Weights of a small sound classifier.
Model: 0.838M parameters, log mel input, arch quartznet, norm batchnorm, depths [2, 2, 4, 2], widths [128, 160, 192, 240].
Training: muon at rate 0.0041, 18300 steps, held-out accuracy 99%.
Rows from block 3 of a small sound classifier, named by matrix and row number. Rows with one number belong to one channel. Each number is 128 + 24 x the weight over its row's rms, rounded and kept within 0 to 255. All counts start at 0.
Before each channel's rows are labels from the 100 clips, of 14976, where the channel reaches its highest value: "responds to" is what is common among them. Only what is clearly more common there than usual is listed. The data: read English sentences (LibriTTS-R). In brackets: how many of the 100.
# convs1: first pointwise conv (model.blocks.3.convs.1.weight, 160x160x1), inputs 0-53
# convs3: second pointwise conv (model.blocks.3.convs.3.weight, 160x160x1, transposed), outputs 0-53

responds to: voice: female (96)
convs1.110 [143  79 155 126 138 140 115 146 130 142  98 141 116 110 150 121 129 149  97 100 136 121  92  59  84 129  97 115 104 117 121 114 128 134 126 121 120 138 124 125 136 152 116 101 168 108 186 115 145 116 136 133 105 141]
convs3.110 [117  95 141  92 107 151 126 127 128 128 128 103 125 104 159 131 116 123  99 154 135 146 129 112  97  80 102  76 104  89 117 132 123 166 115 149 154 141 122  95 139 125 126 146 145 125  90 131 123  93  93  79 109 127]

responds to: voice: male (99)
convs1.117 [163 145 115 125 135 129 134 124 145 177 122 131 128 133 117 158 108 154  75  99 132 128 131  81 111 129  90 106 139 101 139 146 125 132 139  97 111 131  98 125 115 126 117 110 160 131  96 139 174 138 134 141 121  91]
convs3.117 [ 87 103  92 107  92 116 132 142 190 148 144 117 162  88 139  79 137 143 132 122 114 104 158 165 122 127 138 150 124 109 124 142 134 132 127  68 128 124 112 111 128 132 115 144 119 134 123 147 108 145 126  87 100  85]

responds to: voice: male (100)
convs1.34 [128 119 129 145 130 106 127 110 129 160 152 113 149 110 118 122 113 108  88 137 121 158 119 103 131  82 132  96 112 165 160 117  94 139 124 119 143 157 130 114 146  90 126  76 123 159 154 127 121 157 147 106 119 110]
convs3.34 [129 127  95 138 148 141 118 136  84  87 114 124  95 140 127 134 131 113 102  86 131 123 106 117 155 187 132 137 108 157 104 137 127 158 114 153 104 146 144 139 135 140 128 125 147 147 132 127 112  92 169 126 162 123]

responds to: voice: female (99)
convs1.1 [175 101 105 183 143 125 131 121  96  92 128 110 110 125 102 142 130 130  98  98  73 154 153 144 152 139 105 105 181 117  83 134 125 129 133 172  85 138 103  91  93 127  78 130 117  94 115 121 124 147 116 151 143 117]
convs3.1 [114 153 135  88 106 123 120  98  76 100 127 131 163 117 114 172 135 132  79 148 120 156 140 137 156  84 165 186 123 126 132 112 146 102 103 126 154 151 123 127 109 123 148 125 124  98 124 153 105 129  99 169 142 113]

responds to: voice: male (97)
convs1.13 [141 132 107  80 126 130 147 113 134 134 134 153 128 131 131 115 132 117 118 128 125 160 165 136 129 146  99 158 135 124 151 116 103  91 111 112 133 172 118 154 137 101 102 137  97 117 144 122 150 103 119 125 142 135]
convs3.13 [155 153 130 106 116 183 156 140 131 179 109 121 114  85 122 110 132 135 130 160 108 129 109 135 142 117 101 122 111 146 114 112 134 127 130 149 134 172  84 129 117 119 134 147 108 135 141 143 103  98 105 145 144 137]

responds to: voice: male (100)
convs1.123 [131 144 130 124 159 141 125 144 126 146 113 175 127 150 126 126  77 118 104 132 111 149 135 124  91 157 104  89 112 129 144 122 157 121 151 106 168 123 137 154 131 125 119 144 158 150 132  65 125 112 136 111 201 103]
convs3.123 [147 116  76 130 118 108 154 133 140 122 161 147 130 134 121 179  71 112 192 141 151 131 108 133 169 106 106 100 117 176  87 116 105 130 130 134 161 122 123 129 118 130 146 122 110 146 122 105 113 111 133 117 114 118]

responds to: voice: female (100)
convs1.6 [113  64 130 179 141 133 124 156 144 145 120 126 146 148 125 150 106 138 114 127 140 137 186 131 128 120 142  53  97 148 150 136 141 109 102  72 132 134 143 157 140 141  60 121 135  92 121 166 123 140 130 163 149 160]
convs3.6 [ 96 133 138 147 101 146 111 154 155 145 158  99 152 125 142 119 145 125 199 113 129  75 126 161  94 157 152 105 139 110 122 124 127 178 101 135 147 149 119 132 124 135 101 165 132 105  97 127 171 151 127 183 133 142]

responds to: voice: female (99)
convs1.67 [133  98 136 186 101 109 123  86 115 124 144 104  90 163 120 127 124 119 130 169  66  94  85 135 149 134 109 133 126 143 165 156 136 141 115 130 153 145 129 117 107 124 147 127 145 120 117 115 158 126 125 122 153 138]
convs3.67 [134 123  98 142 137 121 124 110 134 115 101 122 175 105 122 182 103 106 111 118 117 149 122 121 156 158 149 136 128 147 108 130 143 117  81 130 117 118 136 162 104 160 116 180 127 135 117 133 152 181 103  97 116 107]

responds to: voice: female (94)
convs1.55 [108 184 146 183 110 149 128 161 141 149 127 141 117 126 116 133 114 130 128  90 139 133 116 142 103 126 127 203 140 129 151 116 130 127 117 182 117  74 195 134 117 110 111 131 181 159 113 133 112 112 117 149 161 128]
convs3.55 [124 105 131 127 117 100 107 136 135 116 134 116  99 147 132 149  66 158 141 148 149 127 160 149 132 120 113 143 128 157 131 121 119 102 129 160 118 113 160 126 139 149  81 122 143  89 145 123  82  95 182 116 132 105]

responds to: voice: female (85)
convs1.146 [ 56 100 108 137 132 125 135 148 124 160 105 107 138 125 102 156 116 151 128 133 133 140 136 162 128 114 107 149 105 143 119 120 137 114 134 106 128  97 144 148 133 131 189 104 113 142 109 143 116 181 127 176 136 110]
convs3.146 [152 154 103 137 172 106 129 126 144 121 106 108 111 157  78 122 128 127 124  89 119 120 137 143  82 157  94 164 154 127 174 169 145 170 123 150 158 137 164 131 121 158 117 131 151 163 114 106 135  94 155 134 126 127]

responds to: voice: male (100)
convs1.122 [107 146 138 141 133 183 146  84 107  85 143 110 137 120 147 109 166 123 131 152 136 114 127 122 117 138 135 143 208 126 102 124 162 124  79 119 160 126 127 125 152 147 118  96 111 169 137 140 130 129 117 100  99 120]
convs3.122 [114 132 115 116 133  99 107 139 137  72 131 130 138 142 133  47 124 146 128 115 122 149 164 121 123 125 163 108 114 126 166 150 140 128 166 141 129 129 141 131  95 154 119 113 110 104 102 125 110 109 144 128 141  86]

responds to: voice: male (100)
convs1.43 [116 147 124 124 103 110 152 186 148 104 119 150 116 100 147 128 151 177  92 130 146 113 137 122 134 101 127 160 149  96 131 127  85 144 113 130 100 134 134 125 132 111 122 156 150 117 113 145 126 125  60 112  61 123]
convs3.43 [141 131 201 138 127 153 168 119 127 137 135 185 112 114 121 119 153  99 126 113 108 140 142 133 111 110 147 131 160 126 107 116 130 122 135 107 188 106 135 127 132 111 110  83 142 161 156 137 149 117 129  99 111 129]

responds to: voice: female (98)
convs1.100 [129 116 148 138 120 138 141  80 128 101 104 112 106 133 143 120 106 164 143 114 129 144  95 129 124 137 145 145 145 120 141 164  96 154 102  96 125  97 119 137 129 119 181 128 138 136 142  48 133 177 103 127 138 103]
convs3.100 [163 100 111 134 133 137 134 112 116  96  85 123 129 121 140 117 137  87  79 129 122 105 127 134 145 150  99 140 102  93 121  80 120  98  83 159  94 134 105 130 117 122 117 115 116 113 135 110  95 134 103 110 125 115]

responds to: voice: female (98)
convs1.105 [128 108 122 105 131 144 114 124 125 136 136 132 162 169 128 145 126 102 141 158 139  77 144 170 143 134 132 128 105 129 132 119 135 167 127 127 163 100 117 171 131 169  86 126 120  99  90 197 134 141 139 144 132 117]
convs3.105 [116 124 147 144 127 131 163 136 179 164 134 113  98  92 135 140 145 127 107 145 118 135 115  99 128 145 192  59 127 128 138 112 162 141 151 133 138 145 113 179 104 115 116 129 178 120 130 150 122 115 151 179 149 117]

responds to: voice: male (84)
convs1.153 [127 123  93 165 149 136 103  95 146 123 115 144 140 155 219 129 153 132  88 214 115 140 134 118 160 110 111 179  57 118 143 116 152 124 122 129 130 120 131  77 156 127 119 107 125 162 104 155 139 126 131 106 118 132]
convs3.153 [116 121  63 118 147 131 136 117 150 144 110 161 139 120 147 178 117 137 148 166 110 146 127 116 106 128 130 134 115 128 126 125 147 119 131 153 126 109 144 146 161  88 144 146 165 130 124 106 126 136 130 138 220 135]

responds to: voice: male (99)
convs1.121 [130 118 164 110 128 120 143 129  95 164 130 157  97 148  99 136 130 104 121 123 129 147 126 130 137 128 140 140 151 158 183 127 135 118 134  98 121 168 115 112 123  96 120 162 116 105 147 111 128 115 140 128 124 154]
convs3.121 [ 74 117 171 137 103 137 130 114 163  97 128 140 159 159 127 121 108 153 136 146 127 137 132 109 129 118 159 106 134  94 145 127 134  97 127 126 169 120 106 167 121 174  92 150 106 107 175 165 103 129 138 132  90 133]

responds to: voice: male (100)
convs1.136 [142 138 130 122 152 152 122 109 168 132 123 125 122  90 112  94 147 155 129 139 104 148 154 143 148 130 167 116 123 150  75 140 128 146 133 130  98 125 128 111 131 129 127 131 116 154  97 174 151 129 144 144 155 143]
convs3.136 [183  92 134  93 143 114 100 116 137  90 133 169 145 124  89 119 123 112 117 141  76  89 142 112 154 125 182 123 140 143  79  84  86 142 135 116 133 142 114 115 110 134 148 119 157 115 104 108 119 120 130  82 126 115]

responds to: voice: female (91)
convs1.142 [124  57 143 133 130 137 130 119 110 134 134  70 130 127 141 166 128 131 125 143 126 112 111 101 150 101 121 117 130 130 158 118 121 113  81 146 124  88 124 157 139 117 142 180 125  94 125 164 113 122 120 109 132  74]
convs3.142 [141 147 119 119 124 136 124 132 149 129 141 139 127 104 123 140 158 136 184 124 153 128  59 146 176 141 156  80 135 135  94 158  80 183 137 144 120 151  83 112 102 141 143 138 137 115 126 133 125 131 155 147 148 106]

responds to: voice: female (98)
convs1.118 [131 120 125 130  88  93 123 141 127 117 127  87 108 113 115 116 104 140 134  91 144  96 156 107 133 108 136 135 144 160 151 152 157 100 152 149 137  78 161 107 135  90 144 153 144 113  55 165 127  92 145 127 177 129]
convs3.118 [129  91 138 128 101 119 130  87 121 126 114 111 110 126 158 124 143  81 125 110 126  97 167 105 154 138 121  92  83 107 140 122  99 110 140 132 126 124  94 146 167  92 122  94 131 139  57 119  78 140 156  80 135 197]

responds to: voice: male (100)
convs1.102 [155 124  84 128 121 144 152 149 155  90 100 182 130 156 126 130 107 161 109 117 234 122 142  95 121 138  94 109 159 169 131 110 122 138 125 126  93 137 117 168 144  97  99 131 122 137 122  88 112 146 121  98 106 100]
convs3.102 [132 143 145 130 162 174 114 100 166 137 124 118 127  78 153 144  95 112 155  92  82 115 121 149 139 113 156 132 122 160 143 103 161 121 128 120 120 164 155 156 137 123  86 100  98 130  63 117 117 156  99 118 141 118]

responds to: voice: male (100)
convs1.29 [123 129 133 175 108 135 135 166 114 105  98 112  84 146 103 104  79 151 159 174 142  79 107 168 118  47 164 137 112 147 103  98 125 182 105 115 129 115 141 117  84 142 143 104 132 133 121 124 140 112 147 132  99 144]
convs3.29 [140 113 135 160 132 121 130  90 163 141 165 127 134 108 114 151 129 116 123 152 196 165 114 126  90 156 109 149 160 102 138 201 146 149 177 122 168 125 129 131  84 148 147 156  99 131 123 100 161 132 120 122 133  92]

responds to: voice: male (99)
convs1.65 [161 126 128 151 122 146 158 133 143 149 127 132 122 156 125  88 102 114 141  89 148 150 116 150  78 162  96 146  92 114 109 153 169 123 156 109 137 113 120 114 116 122 124  94 137 118 100 111 138 156  85 123 150 119]
convs3.65 [127 148 119 124 133 126 168 149 114 105 175 156 134 131 133 126 109 128 146 129 134 130 129 108 167 131 126 143 137 122 117 119 115 128 103 106 134  89 131 163 140  89  75 117  98 141 135 141 144 137 150 111 155 154]

responds to: voice: female (99)
convs1.53 [119 175 102 130 163 138 145 116  87 143 140 133 130 106 159 126 122 147 140 108 144 133 124 149 113 121  91 125 139  92 124 123 102 127 110 110 128 191  84 135 116 148 100 118 183 153 129 126 150 112 128 147 125 191]
convs3.53 [ 99 143 163 110  88 136 159  97 134 101 131  96 136 120 142 132 110  91 136 122 131  81 101 117 105  82 132 125 118  81 110 146 163 117 127 119 154 129  86 128  95  67 141 110 117 111 132 126 145 146 101 126 136 146]

responds to: voice: male (100)
convs1.147 [116 142 157 132 121 131 119 161 129 142 124 135 107 126 158 137 123 139 154 128 142 127 164  82 146 116 143 150 162 130 119  76 174 164 123  74  96 122 122 130 106 100 141 128 124 151 133  94 130 139 122 153 109 123]
convs3.147 [141  93 134 120 150 154 113 110  74 158 128 131  58  77 133  96 148 124 114 129 124 172 134 146 166 125 137 119 165 135  79 117  77 135 155 108 111 176  91 137 117 102 132 142  69 125 112 103 137 142 129 129 178  84]

responds to: voice: male (100)
convs1.93 [110 111 102 150 155  70 124 116 145  72 113 137 110 122 121 118 134 140 118 172  96 110  99 121 125 126  54 127 142 106 141  95 106  89 137 121 125 103  95 146 149 123 122 126 100 138 129  94 162 101 103 123 136 128]
convs3.93 [135 143 144 130 121 131 133 129 121 168 140 137 167 107  95 146 145 157 115 108  68 117 121 113 168 160 128 148 139 146  99 127 131 146 149  70 117 154  95 132 131  91 142 125 137 164 102 157 134  88 171 122 181  98]

responds to: voice: female (82)
convs1.56 [ 94  97 114 112 121 106 189 131 126 116 135 124  69 143 154 123 134 140 124 119  95 104 106 190 137 116 121 144 127 144 110 133 126 138 140 147 119 157  97 109 114 134 119 150 123 111 126 149 151 129 142 151 110 108]
convs3.56 [129  89 120 136 163 161 150  85 135 135  95 127 116 137 123 123 159 116 123 124 168 106 120  74 155 144 126 117 110  97  86 123 153 121 126 162 112 111 115 155 126 106 131 140  93 151  64 121 160 152 109  96 120 121]

responds to: voice: female (86)
convs1.61 [152  99 155 184  83 133 120 126 127 174 112 125 151 115 128 100 103 125 150 159  92 167 132 170 113 117  79 125 145 144  85 116 174  85 119 158 136 135 142 130 135 126 127 169 150  79 125 146 144 127 102 168 113 127]
convs3.61 [152 128  60 111 100 137 152 128 144 110 107 119 143 149 131 149 141  71 120 126 119  95 131 109  98  98 174 176 164 126 124 107 132  83 177 148 136 103  99 168 157 114  98 126 139 142 137  99 113 129 128  86  87 125]

responds to: voice: female (83)
convs1.7 [129 103 100 151 128  94 143 129 106 108 126 103  82 131 129 143 135 148 135 123 100 131 117 139 129 105  89 132  29 137 171 128 104 155 123 139 111  88 140 128 138 172 167 140  88 142 125 130 122 128 124 125  99 100]
convs3.7 [105 120 116 155 168 126 152 134 133 129 149 185 147 122 142 107 148  83 125 135 146 167 131 133 137 125 117 123 138 125 122 173 155 122 103 129 131 143  96 144 126 154  94 118 149 100 102  99 105 118  90 131 132 123]

responds to: voice: male (99)
convs1.30 [109 157 116 130 140 151 151  98 159  94 152 120 121 140 143 126 106 114  92  58 134 120  98 122 121  88 144 119 125 107  90 110 130 121 104 137 163 138 152 166 127 183 104  87 139 103 119 103 120 164 109  94  98 120]
convs3.30 [134 154 164  95 132 115 160 119 130 157 125 122 114 155  91 153 126 120 106 129 124 149 120 100  84 124 128  98 134 111 148  70 130 121 156 114 131 134 104 118  92 147 133 100 145 149 163 160 156 102 129 122 130 140]

responds to: voice: male (99)
convs1.92 [ 96 107 117 129 128  84 150 156 106 139 125 130 121 112 113 161 111 180 139 102 138 135  97 176 108 134 106 116 178  85 150 130 150 136 124 130 214 126  48 125 102 137  90 172 143 168 126 113 130 134 131 120 130 125]
convs3.92 [148 120 135 153 152  90 126 124 163 147 163 151 128 114 123 147  97 133 143 128 109 111 124 144 118 131 143 108 154 162 117 158 195 100 160 129 140 143 115 123 125 123 133 136 173  87 129  72 109 164 112 127 111 164]

responds to: voice: male (100)
convs1.5 [105 112 138  99 144 124 135 105 113 132 118  81 210  93 101 121 118 116 110 143 140 134 169  97 125 123 184 121 162 138 155 120 129 127 144  62 100 135  96  73 125 143 135 153 139 111 119 159 128 124 120  82 122 134]
convs3.5 [116  73 124  66 122 166 114 129 112 148 111 143  78 153 144 149 103 120 112 129 167 128 160 143 140 135  91  96 122 180 127 128  52  85 173 127 128 126 107 167 102 114 122 165 132 133 111 154 118 145 143 126  96 117]

responds to: voice: female (89)
convs1.129 [242  76 134 114 156 145 124 153 149 153 147 119 121 134 145 158 142 191 102  86 180 115 142 133 144 145 155 137 143 147 107 127 129 136 127 148 132 143 171 125 128 119 142 102 117 173 144 159 140 124 116 139 118 127]
convs3.129 [122 148 128 111 122 128 127  84 103 130 140 144  80 186 124 120 136 148 132 128 130 132 113 122  69 132 137 145 114 124 138 197 163 156 168 118 123 132 101 128  58 128  94 112 126 127 168 131 125 147 127 152 114 109]