Rows from block 4 of a small sound classifier, named by matrix and row number. Rows with one number belong to one channel. Each number is 500 + 25 x the weight over its row's rms, rounded and kept within 0 to 999. All counts start at 0. Numbers have three digits each.
After each channel's rows are labels from the 100 clips, of 14976, where the channel reaches its highest value: "strongest on" is what is common among them. Only what is clearly more common there than usual is listed. The data: read English sentences (LibriTTS-R).
# convs1: first pointwise conv (model.blocks.4.convs.1.weight, 192x160x1), inputs 0-159
# convs3: second pointwise conv (model.blocks.4.convs.3.weight, 192x192x1, transposed), outputs 0-191

convs1.150:516485514530448516465489499522556503514510498496516486497515530502515509484485512516492507499537514531535522507503528469519492500424487458495503546491463516509515504512492514513528541509511547513454517468487489477513504494495489498532490445557511504490455501504468526519496497523530520500508509498465513566502533528499492512475524536541491493453518498528504488494496505500497438478467523518493497492499546473488521478493523490483509502489504520480523556538498492506597466518494468
convs3.150:476529476478526517534474481500486527496505529466501496456507494478510463492461526510526496500558472509595451499486489529479469510483497484488508453491526529475468502528552472492475513481525522489494517506505493503503459428482473509492530519521502509469548532459526506498476507490497569495499449470519506502473471508451506485528532476510490452495485508477526488477472469527476498482483456499515530487503491465501507491478516507536493503478488508484480541494495456472487477535500523494525519527476472485527478514497505521506525535522501482488523506463506507483425506479505500497
strongest on: voice: male

convs1.134:489496495495501490500550494493520436514484452509522500495546493518523512477511494528501486511484488501505493499482504458492554523537485531503527503432497551484483521522488535517510515517494501498519502478474490517501506485471544480513466517548502513493473493472509463541518498498546498501519521501455470499529523504516519500474525490491530538494492490527502471490493488467499447493487504471566508463524514493482491513446579522502516449479470480464507500506518565500475543479478501
convs3.134:482500531501454469490473476527484535455525546531517485511494510509496490505511504473504499563510527493493497487463486519475521480490477519482499548484520495472479529507483500520482486475508455542494524486497523491507494511473468506482480519483512539512482458518477504425569502485523516518474511491488479498488515513487480498494465502503476515581515484488508449459533556460499513507497516491473507515517497474491493459499491520496531477510483527467469547507502463483500484497457500472525532505515530493496494539424491521497575510505484470498521437494521517468495509486504504515
strongest on: voice: male

convs1.181:512509460507522506481546500491516478507554504490506494505518475493517521499492481505498456530460543493567481487485498499489482524501493466478500516508500529542530520483477441510457484446489483484480467495467486482486497547485490485498470492494485499523496521558484502473542475474469487508494525519481495527521501501497452488511505484477553520503524509495506484565490521496490548501521484523476506519495517553539500496542471450525511469469450510552508502505501521507507572489505496
convs3.181:522502540447520497493533510516504531516476522531516467502514464474447489483532525523455507490494499499501497555523509481468520499488453483502440485494496522478455501511505507517488516495484472512486492489490473473494476479474492511513510489521460467480544488473469517491514492514475483476542499502495500520510543497492501518471531495501470511486508532503517485514473479525507462459531460545500486488492496507479424501526483428501521516516483519486520501523478531518604543536496507517482483507524494484465536501502452477524478435482494502483526484495485509504497517511534539490
strongest on: voice: male

convs1.118:473440473526504495473497568497500513536496488491514550496517471503554487464472491472520482545491472526563512489560482525484534473552513485501509522516509505517515514528468503483475536544535486510463490462520502490483506496474489505534513487526473521523473505488475486528491533479469505482515460495560444521465530503520486475486446522467533496502509535517513496512486489477463531491482499492510489485495476477492510500523515487470481512517547493523520547501527527517517524509501499
convs3.118:582467496523501507464507507497484505547509500498502526532520504509528540501562478465456507520466530497483515491437440498499485493531499503506510536501454502509481521534562523520522495459518500488550470494463495544462512529510514512553505506490481514474529499476517474490468503543493574511499512513488515484494489478482467476501481501504501557489517457502508468478473543493513508522494483500502499501489491483475477508503539519478530513521510507495497525479491467500518507543506507486518520485506495521500532528501481517479474457506532461525488462492478477526551527467457472492
strongest on: voice: male

convs1.59:494469481523541534478496539488501486513505488523496526500499511487496525476551498534536496473512466493499449509466568501489480521492453507542476500491485485485514502526512505479522523498521480478513501518544443517502494489492530504543501500473463566497519490503511511506482510541503467467529495467475494459499466503481524507517484514488494543565493531510485509515523510462499484525509495505541474500475523456481542486449530466524419516496480493476463502493513509474524484509496534
convs3.59:492443501533464498504474500523501500471464498493473472504473539517494489529496532476474497494481555496498499478515496458477502559473479547542518477506509495475496508504515491499495482463522492523497518499513515547496499426434550513496492548509481491443497480464511518491486462526519468486483520516513517502493476493509493484480493513497514483484494478483487457523522511527496530495470534465445462495536509515547486530470531515534479491443513476514516512460544498509497470508487493559493506496490463488551495483510544523498489519511506490510432533503473498497456494523500503509
strongest on: voice: female

convs1.121:515500494517486469476519525473493504508515487503490501447517522489495468519540521495525497484499535491518495546504507503530526525504534476518507501528513485513461487463498473496525463497513506479501559462532527535502495523458499557504538530546458509459506554505474461492539533464510468501476524537463522470472421483521478495498509494492498474512548449509500510480536500515474503500499518468497485496505519501483501511478495505480524506531535482447464516509464442487465500513498511
convs3.121:457502516558534521450502505476486512586488510529528476487439528512518500540500479501488505498479519484470472518474512505469499462485473511476491500517493515522485511505553496452458533493505522491499465505540508461538528492498455489498544482551531491499513512484528505529506512515494507463489515482456547553515501469485506517497480496465469524514505554529485538473537509505524450486510501477466513488505474510527541526494500504497501532501501544490495478484493547503485478511446509512490476473513489471524527529476491509556513516512537466507501508479482481510506528516530502520
strongest on: voice: female

convs1.65:484473478555512435518547499546508519504528496486522473481510531487458503506509493507498496454513492540455491489521521495531542463489485465512481499528488503543478522493466520504474552500487548514491518502470510483542515534495493501492450485523487506529511492515483490470495487508484496514531496514529541477482540544454457465506460483504479509470513528528498499494520506550531448490526514514448499505496528513473487476506481504493529494506504484541491505522530483443471527508451516
convs3.65:523521500497505508513479515500477498486527495500481489477467474473460514508476528507482570521526485499520495509490492485519465521521500482463486531502542489518482526490518517505438537518504538497491471473516492508482510517449511544571545476491504492469480464559449482501539481498485518537523456516468496515517497496508491507502475550445523482483535472486540557507508527488503502521504476488543484509489515515502473502501494495489494496504474521507486489471500495526494502453516523526564485497479469483446542503540477518498539468520493497530495515503576468541518504513495509501
strongest on: voice: male

convs1.11:521448491470543498508500500500545495489493518519488509497499489535476472532493545471513469561456507503498476487517555495490496478588432477539495499488463479504514495506531520477529497498511490519481518509475488517481484495514506525521495515472515488489542512514454515456529529499510502487487512463451512500526496461473483459490526495507539476519530465523463470506500519457470529494505512492476490501521499520514488488548481512563487487518492515528498537512489526488490469553512514
convs3.11:479518498505504509506482523497508493494514497512501494496496511464513500537493525471480478504511473495487429512457559476494517513532474503511488546474513474500496505476483523518523505501500499465479537504546490502501568499499480503525501503501481509494492517467506461543494560469495507471491432522495500526487447553495558476524577490498510501466503477502496523507421454548524457494495475511449470476479459526507538496507535511497529497477484468517491458488503491468517473526500492503509476486517485508473505474486513465521514483501523502513510512518497484552535493502453511479
strongest on: voice: male

convs1.179:498508520502477544474537534518515507539499518476511476504495501499485509512473481499461503489500501496493483489524506492502502584461427526482490497521487530508478541539486528498543506517542527434502489511502576495508494470541491535470450507488496493472517502494473490489496530516499577465460497520502483491463493499490461495543536488499452522477489491507493500490527508471505492494488525504544473486475514475462477545486522475484506482484476530517490472516492518508512503480514541
convs3.179:511505489480551541452492501516476451516478455484508503483500544487498486504449472475538506495497478510485508562486491517496523500500480499518526511458455506512488507548503511485467509500494492498495508534525519479513504517495437441480494461496502516462463496533498479518511523504482452478496558502483508515496468464523477500557504502504475522477461499483499517496535469451510464490495484507522490511517517511512507472539476485523506542470500510500490536483550481433543538491525522485505510478491497510528491548501483519497568509467506501539507510464492463519524520464503534480
strongest on: voice: female

convs1.10:478500516460503505491463504503491428501499502538493538510491516479533497492505492456506502472513445508524490483482516553537517505484535527515516482507483501510486518508505502501444538465532473494468489512478501501488498516545515481499444511543516454497561498522474515510510531464515483546491493505481497492463500489493532481514466500545416462485511484537510569485486501527546522487504473504504477534537529533507483527534478512487524511496513505480491513503505500489464491499481466
convs3.10:498470484519478527479447499450483536507499502499523492528470522546498495502492462502502495469456487524481478499449464507550525513526490502488517517496499501537490527513475493500499484477559481531488527524496442534480513530507492506466527497490457575483468507498504480503503492526536518509536456459483520497517513524498514508494465486489494490467514507465479481479442510486526491487476486464526495492483497467484509552502495507503486500506503477501480478489485540538482480509482502443482501502543471455502510481468559550562509523499480497481447477479483498493493524544535527511
strongest on: voice: female

convs1.80:521527562455459505511492534509483454501536507495487521502491499543491482480479476470460474504500501524512511488505481490478461496470479510526446499490475524487462480477473529515466495514459487497526521496499488476505500454422504505488478525495463519492475535496504496479495512487503482489494476520494518522504504537550496520496526476517514469513544493483473497444497487489503466477514474508489511487526469522505531487489511507478576471526419503543480528485486486505471499499436507
convs3.80:538497507463500502489488492455461490495463479532543487471500521543489475507555528513494511495457480488526512511481496498503506512531500544453508495480484505531483462473507484511467516519513463487475519473501513497481445540565466518444515510482489501522498502498521503475402518488505507531520470508456499453460508511536527490501524462543500499497480484506490531465455516443449459550471465492488493507523461516460517481501526465492514518525501523510482450477502508525498543490486495488481506476533490524520490481517507490503488508504489490508486475524476523493473488517499500514
strongest on: voice: female