Weights of a small sound classifier.
Model: 0.838M parameters, arch quartznet, norm batchnorm, activation mish, depths [2, 2, 4, 2].
Training: muon at rate 0.0041, held-out accuracy 99%.
Data: trained on read English sentences (LibriTTS-R), 149.9 epochs.
Rows from block 5 of a small sound classifier, named by matrix and row number. Rows with one number belong to one channel. Each number is 500 + 40 x the weight over its row's rms, rounded and kept within 0 to 999. All counts start at 0. Numbers have three digits each.
After each channel's rows are labels from the 100 clips, of 14976, where the channel reaches its highest value: "loudest band" is the band of the loudest frequency at the time of the peak. Only what is clearly more common there than usual is listed. The data: read English sentences (LibriTTS-R).
# convs1: first pointwise conv (model.blocks.5.convs.1.weight, 192x192x1), inputs 96-143
# convs3: second pointwise conv (model.blocks.5.convs.3.weight, 192x192x1, transposed), outputs 96-143

convs1.79:557506486492455463514554527492520486486495483522563606497490483491537488545500467522459518562534444466475496535515537576517501397520658515528538
convs3.79:472512431417508489576477457458508573494505499526480506549504515498495475503480493514480471589521528570505536479508498430477485457505515517498525
loudest band: 250 to 500 Hz

convs1.114:531500451487550517463492446471494491542508475445489570527445485400484541550564502560501461508511488502572497506579555438479508459490480512500534
convs3.114:538570518566484487541543534526428539519457484502501528422466584534504559435462497495497494456495477491509563468491517518531458543460468538504538
loudest band: 250 to 500 Hz

convs1.113:560542474503488541488543558465520500528430434539523418480494494528473529569469479409529433501507532408493452547493567491472532474507548551426507
convs3.113:471567501593448469458483518508517498559451490511468455535456524499486439476477515494515533451470459599640513473466460493523509410506584509471589
loudest band: 250 to 500 Hz

convs1.60:437583525545550565504532475441524513474519465490466584471488455501492553548508488587547495548552452502499422494477524483443543510520478509465506
convs3.60:538443596574595481493609484485497481528490516482502512568483500507499472489478585523491499505503501460397556504454460477459486503498582511524418
loudest band: 250 to 500 Hz

convs1.176:516523525526479545461529498404564499454510470547558540478488515508520519562464424488502518481513505536506487490469530483487561428510517495512490
convs3.176:594453523501485493430549498491479551488417400485522570572531503570493574417495498494503508534432511509531504502476554462523482493510459477539459
loudest band: 250 to 500 Hz

convs1.174:489487548368496450464505522451524516502530532466501484491496511481476533511514520484541549459464470532545557521482488538492569488475566534487507
convs3.174:493491478447508507498524550517370526505494506504469567533500508523517562546484534487508527504505485443431480448535516504521511555500520477557520
loudest band: 250 to 500 Hz

convs1.126:494478578506453474488500500536511530472602494533563494495438512496544483534428472541570497548545564563483446569531422525494586487498557411489518
convs3.126:522553485455479525508445501523532497501534490444491464497511460479552486425504520468512495510514498517471472451488514482488449523526476491519478
loudest band: 250 to 500 Hz

convs1.35:480504500513510500507515484505486532495502455552564486397475496495528494506486494523462407466536434528538503488459538551540454530452404452495519
convs3.35:500510519533475512513549520524506499419496502465490479471432510407503468447508462495509453458518472499483468523450476514529542466508571501509424
loudest band: 4000 to 8000 Hz

convs1.34:544509466529500496455408557550504505497433519506454443486575536564534410525493454538506487548432541430533511482538519457495492509476454466448509
convs3.34:470455529523459507508516491473464516497600519478502443528490460512543435505470490480499486559480513474522524604473537474557486440451513503510499
loudest band: 250 to 500 Hz

convs1.168:506508493504496521520469417471463431456539497461492461502518479521567524512466539487419537485557495490548472462479535475509495538503491483470521
convs3.168:545495502439458458499470500434506488473485535385543482453447514496516506476492464448464531498492513449505511554458468500472532512523493484518484
loudest band: 4000 to 8000 Hz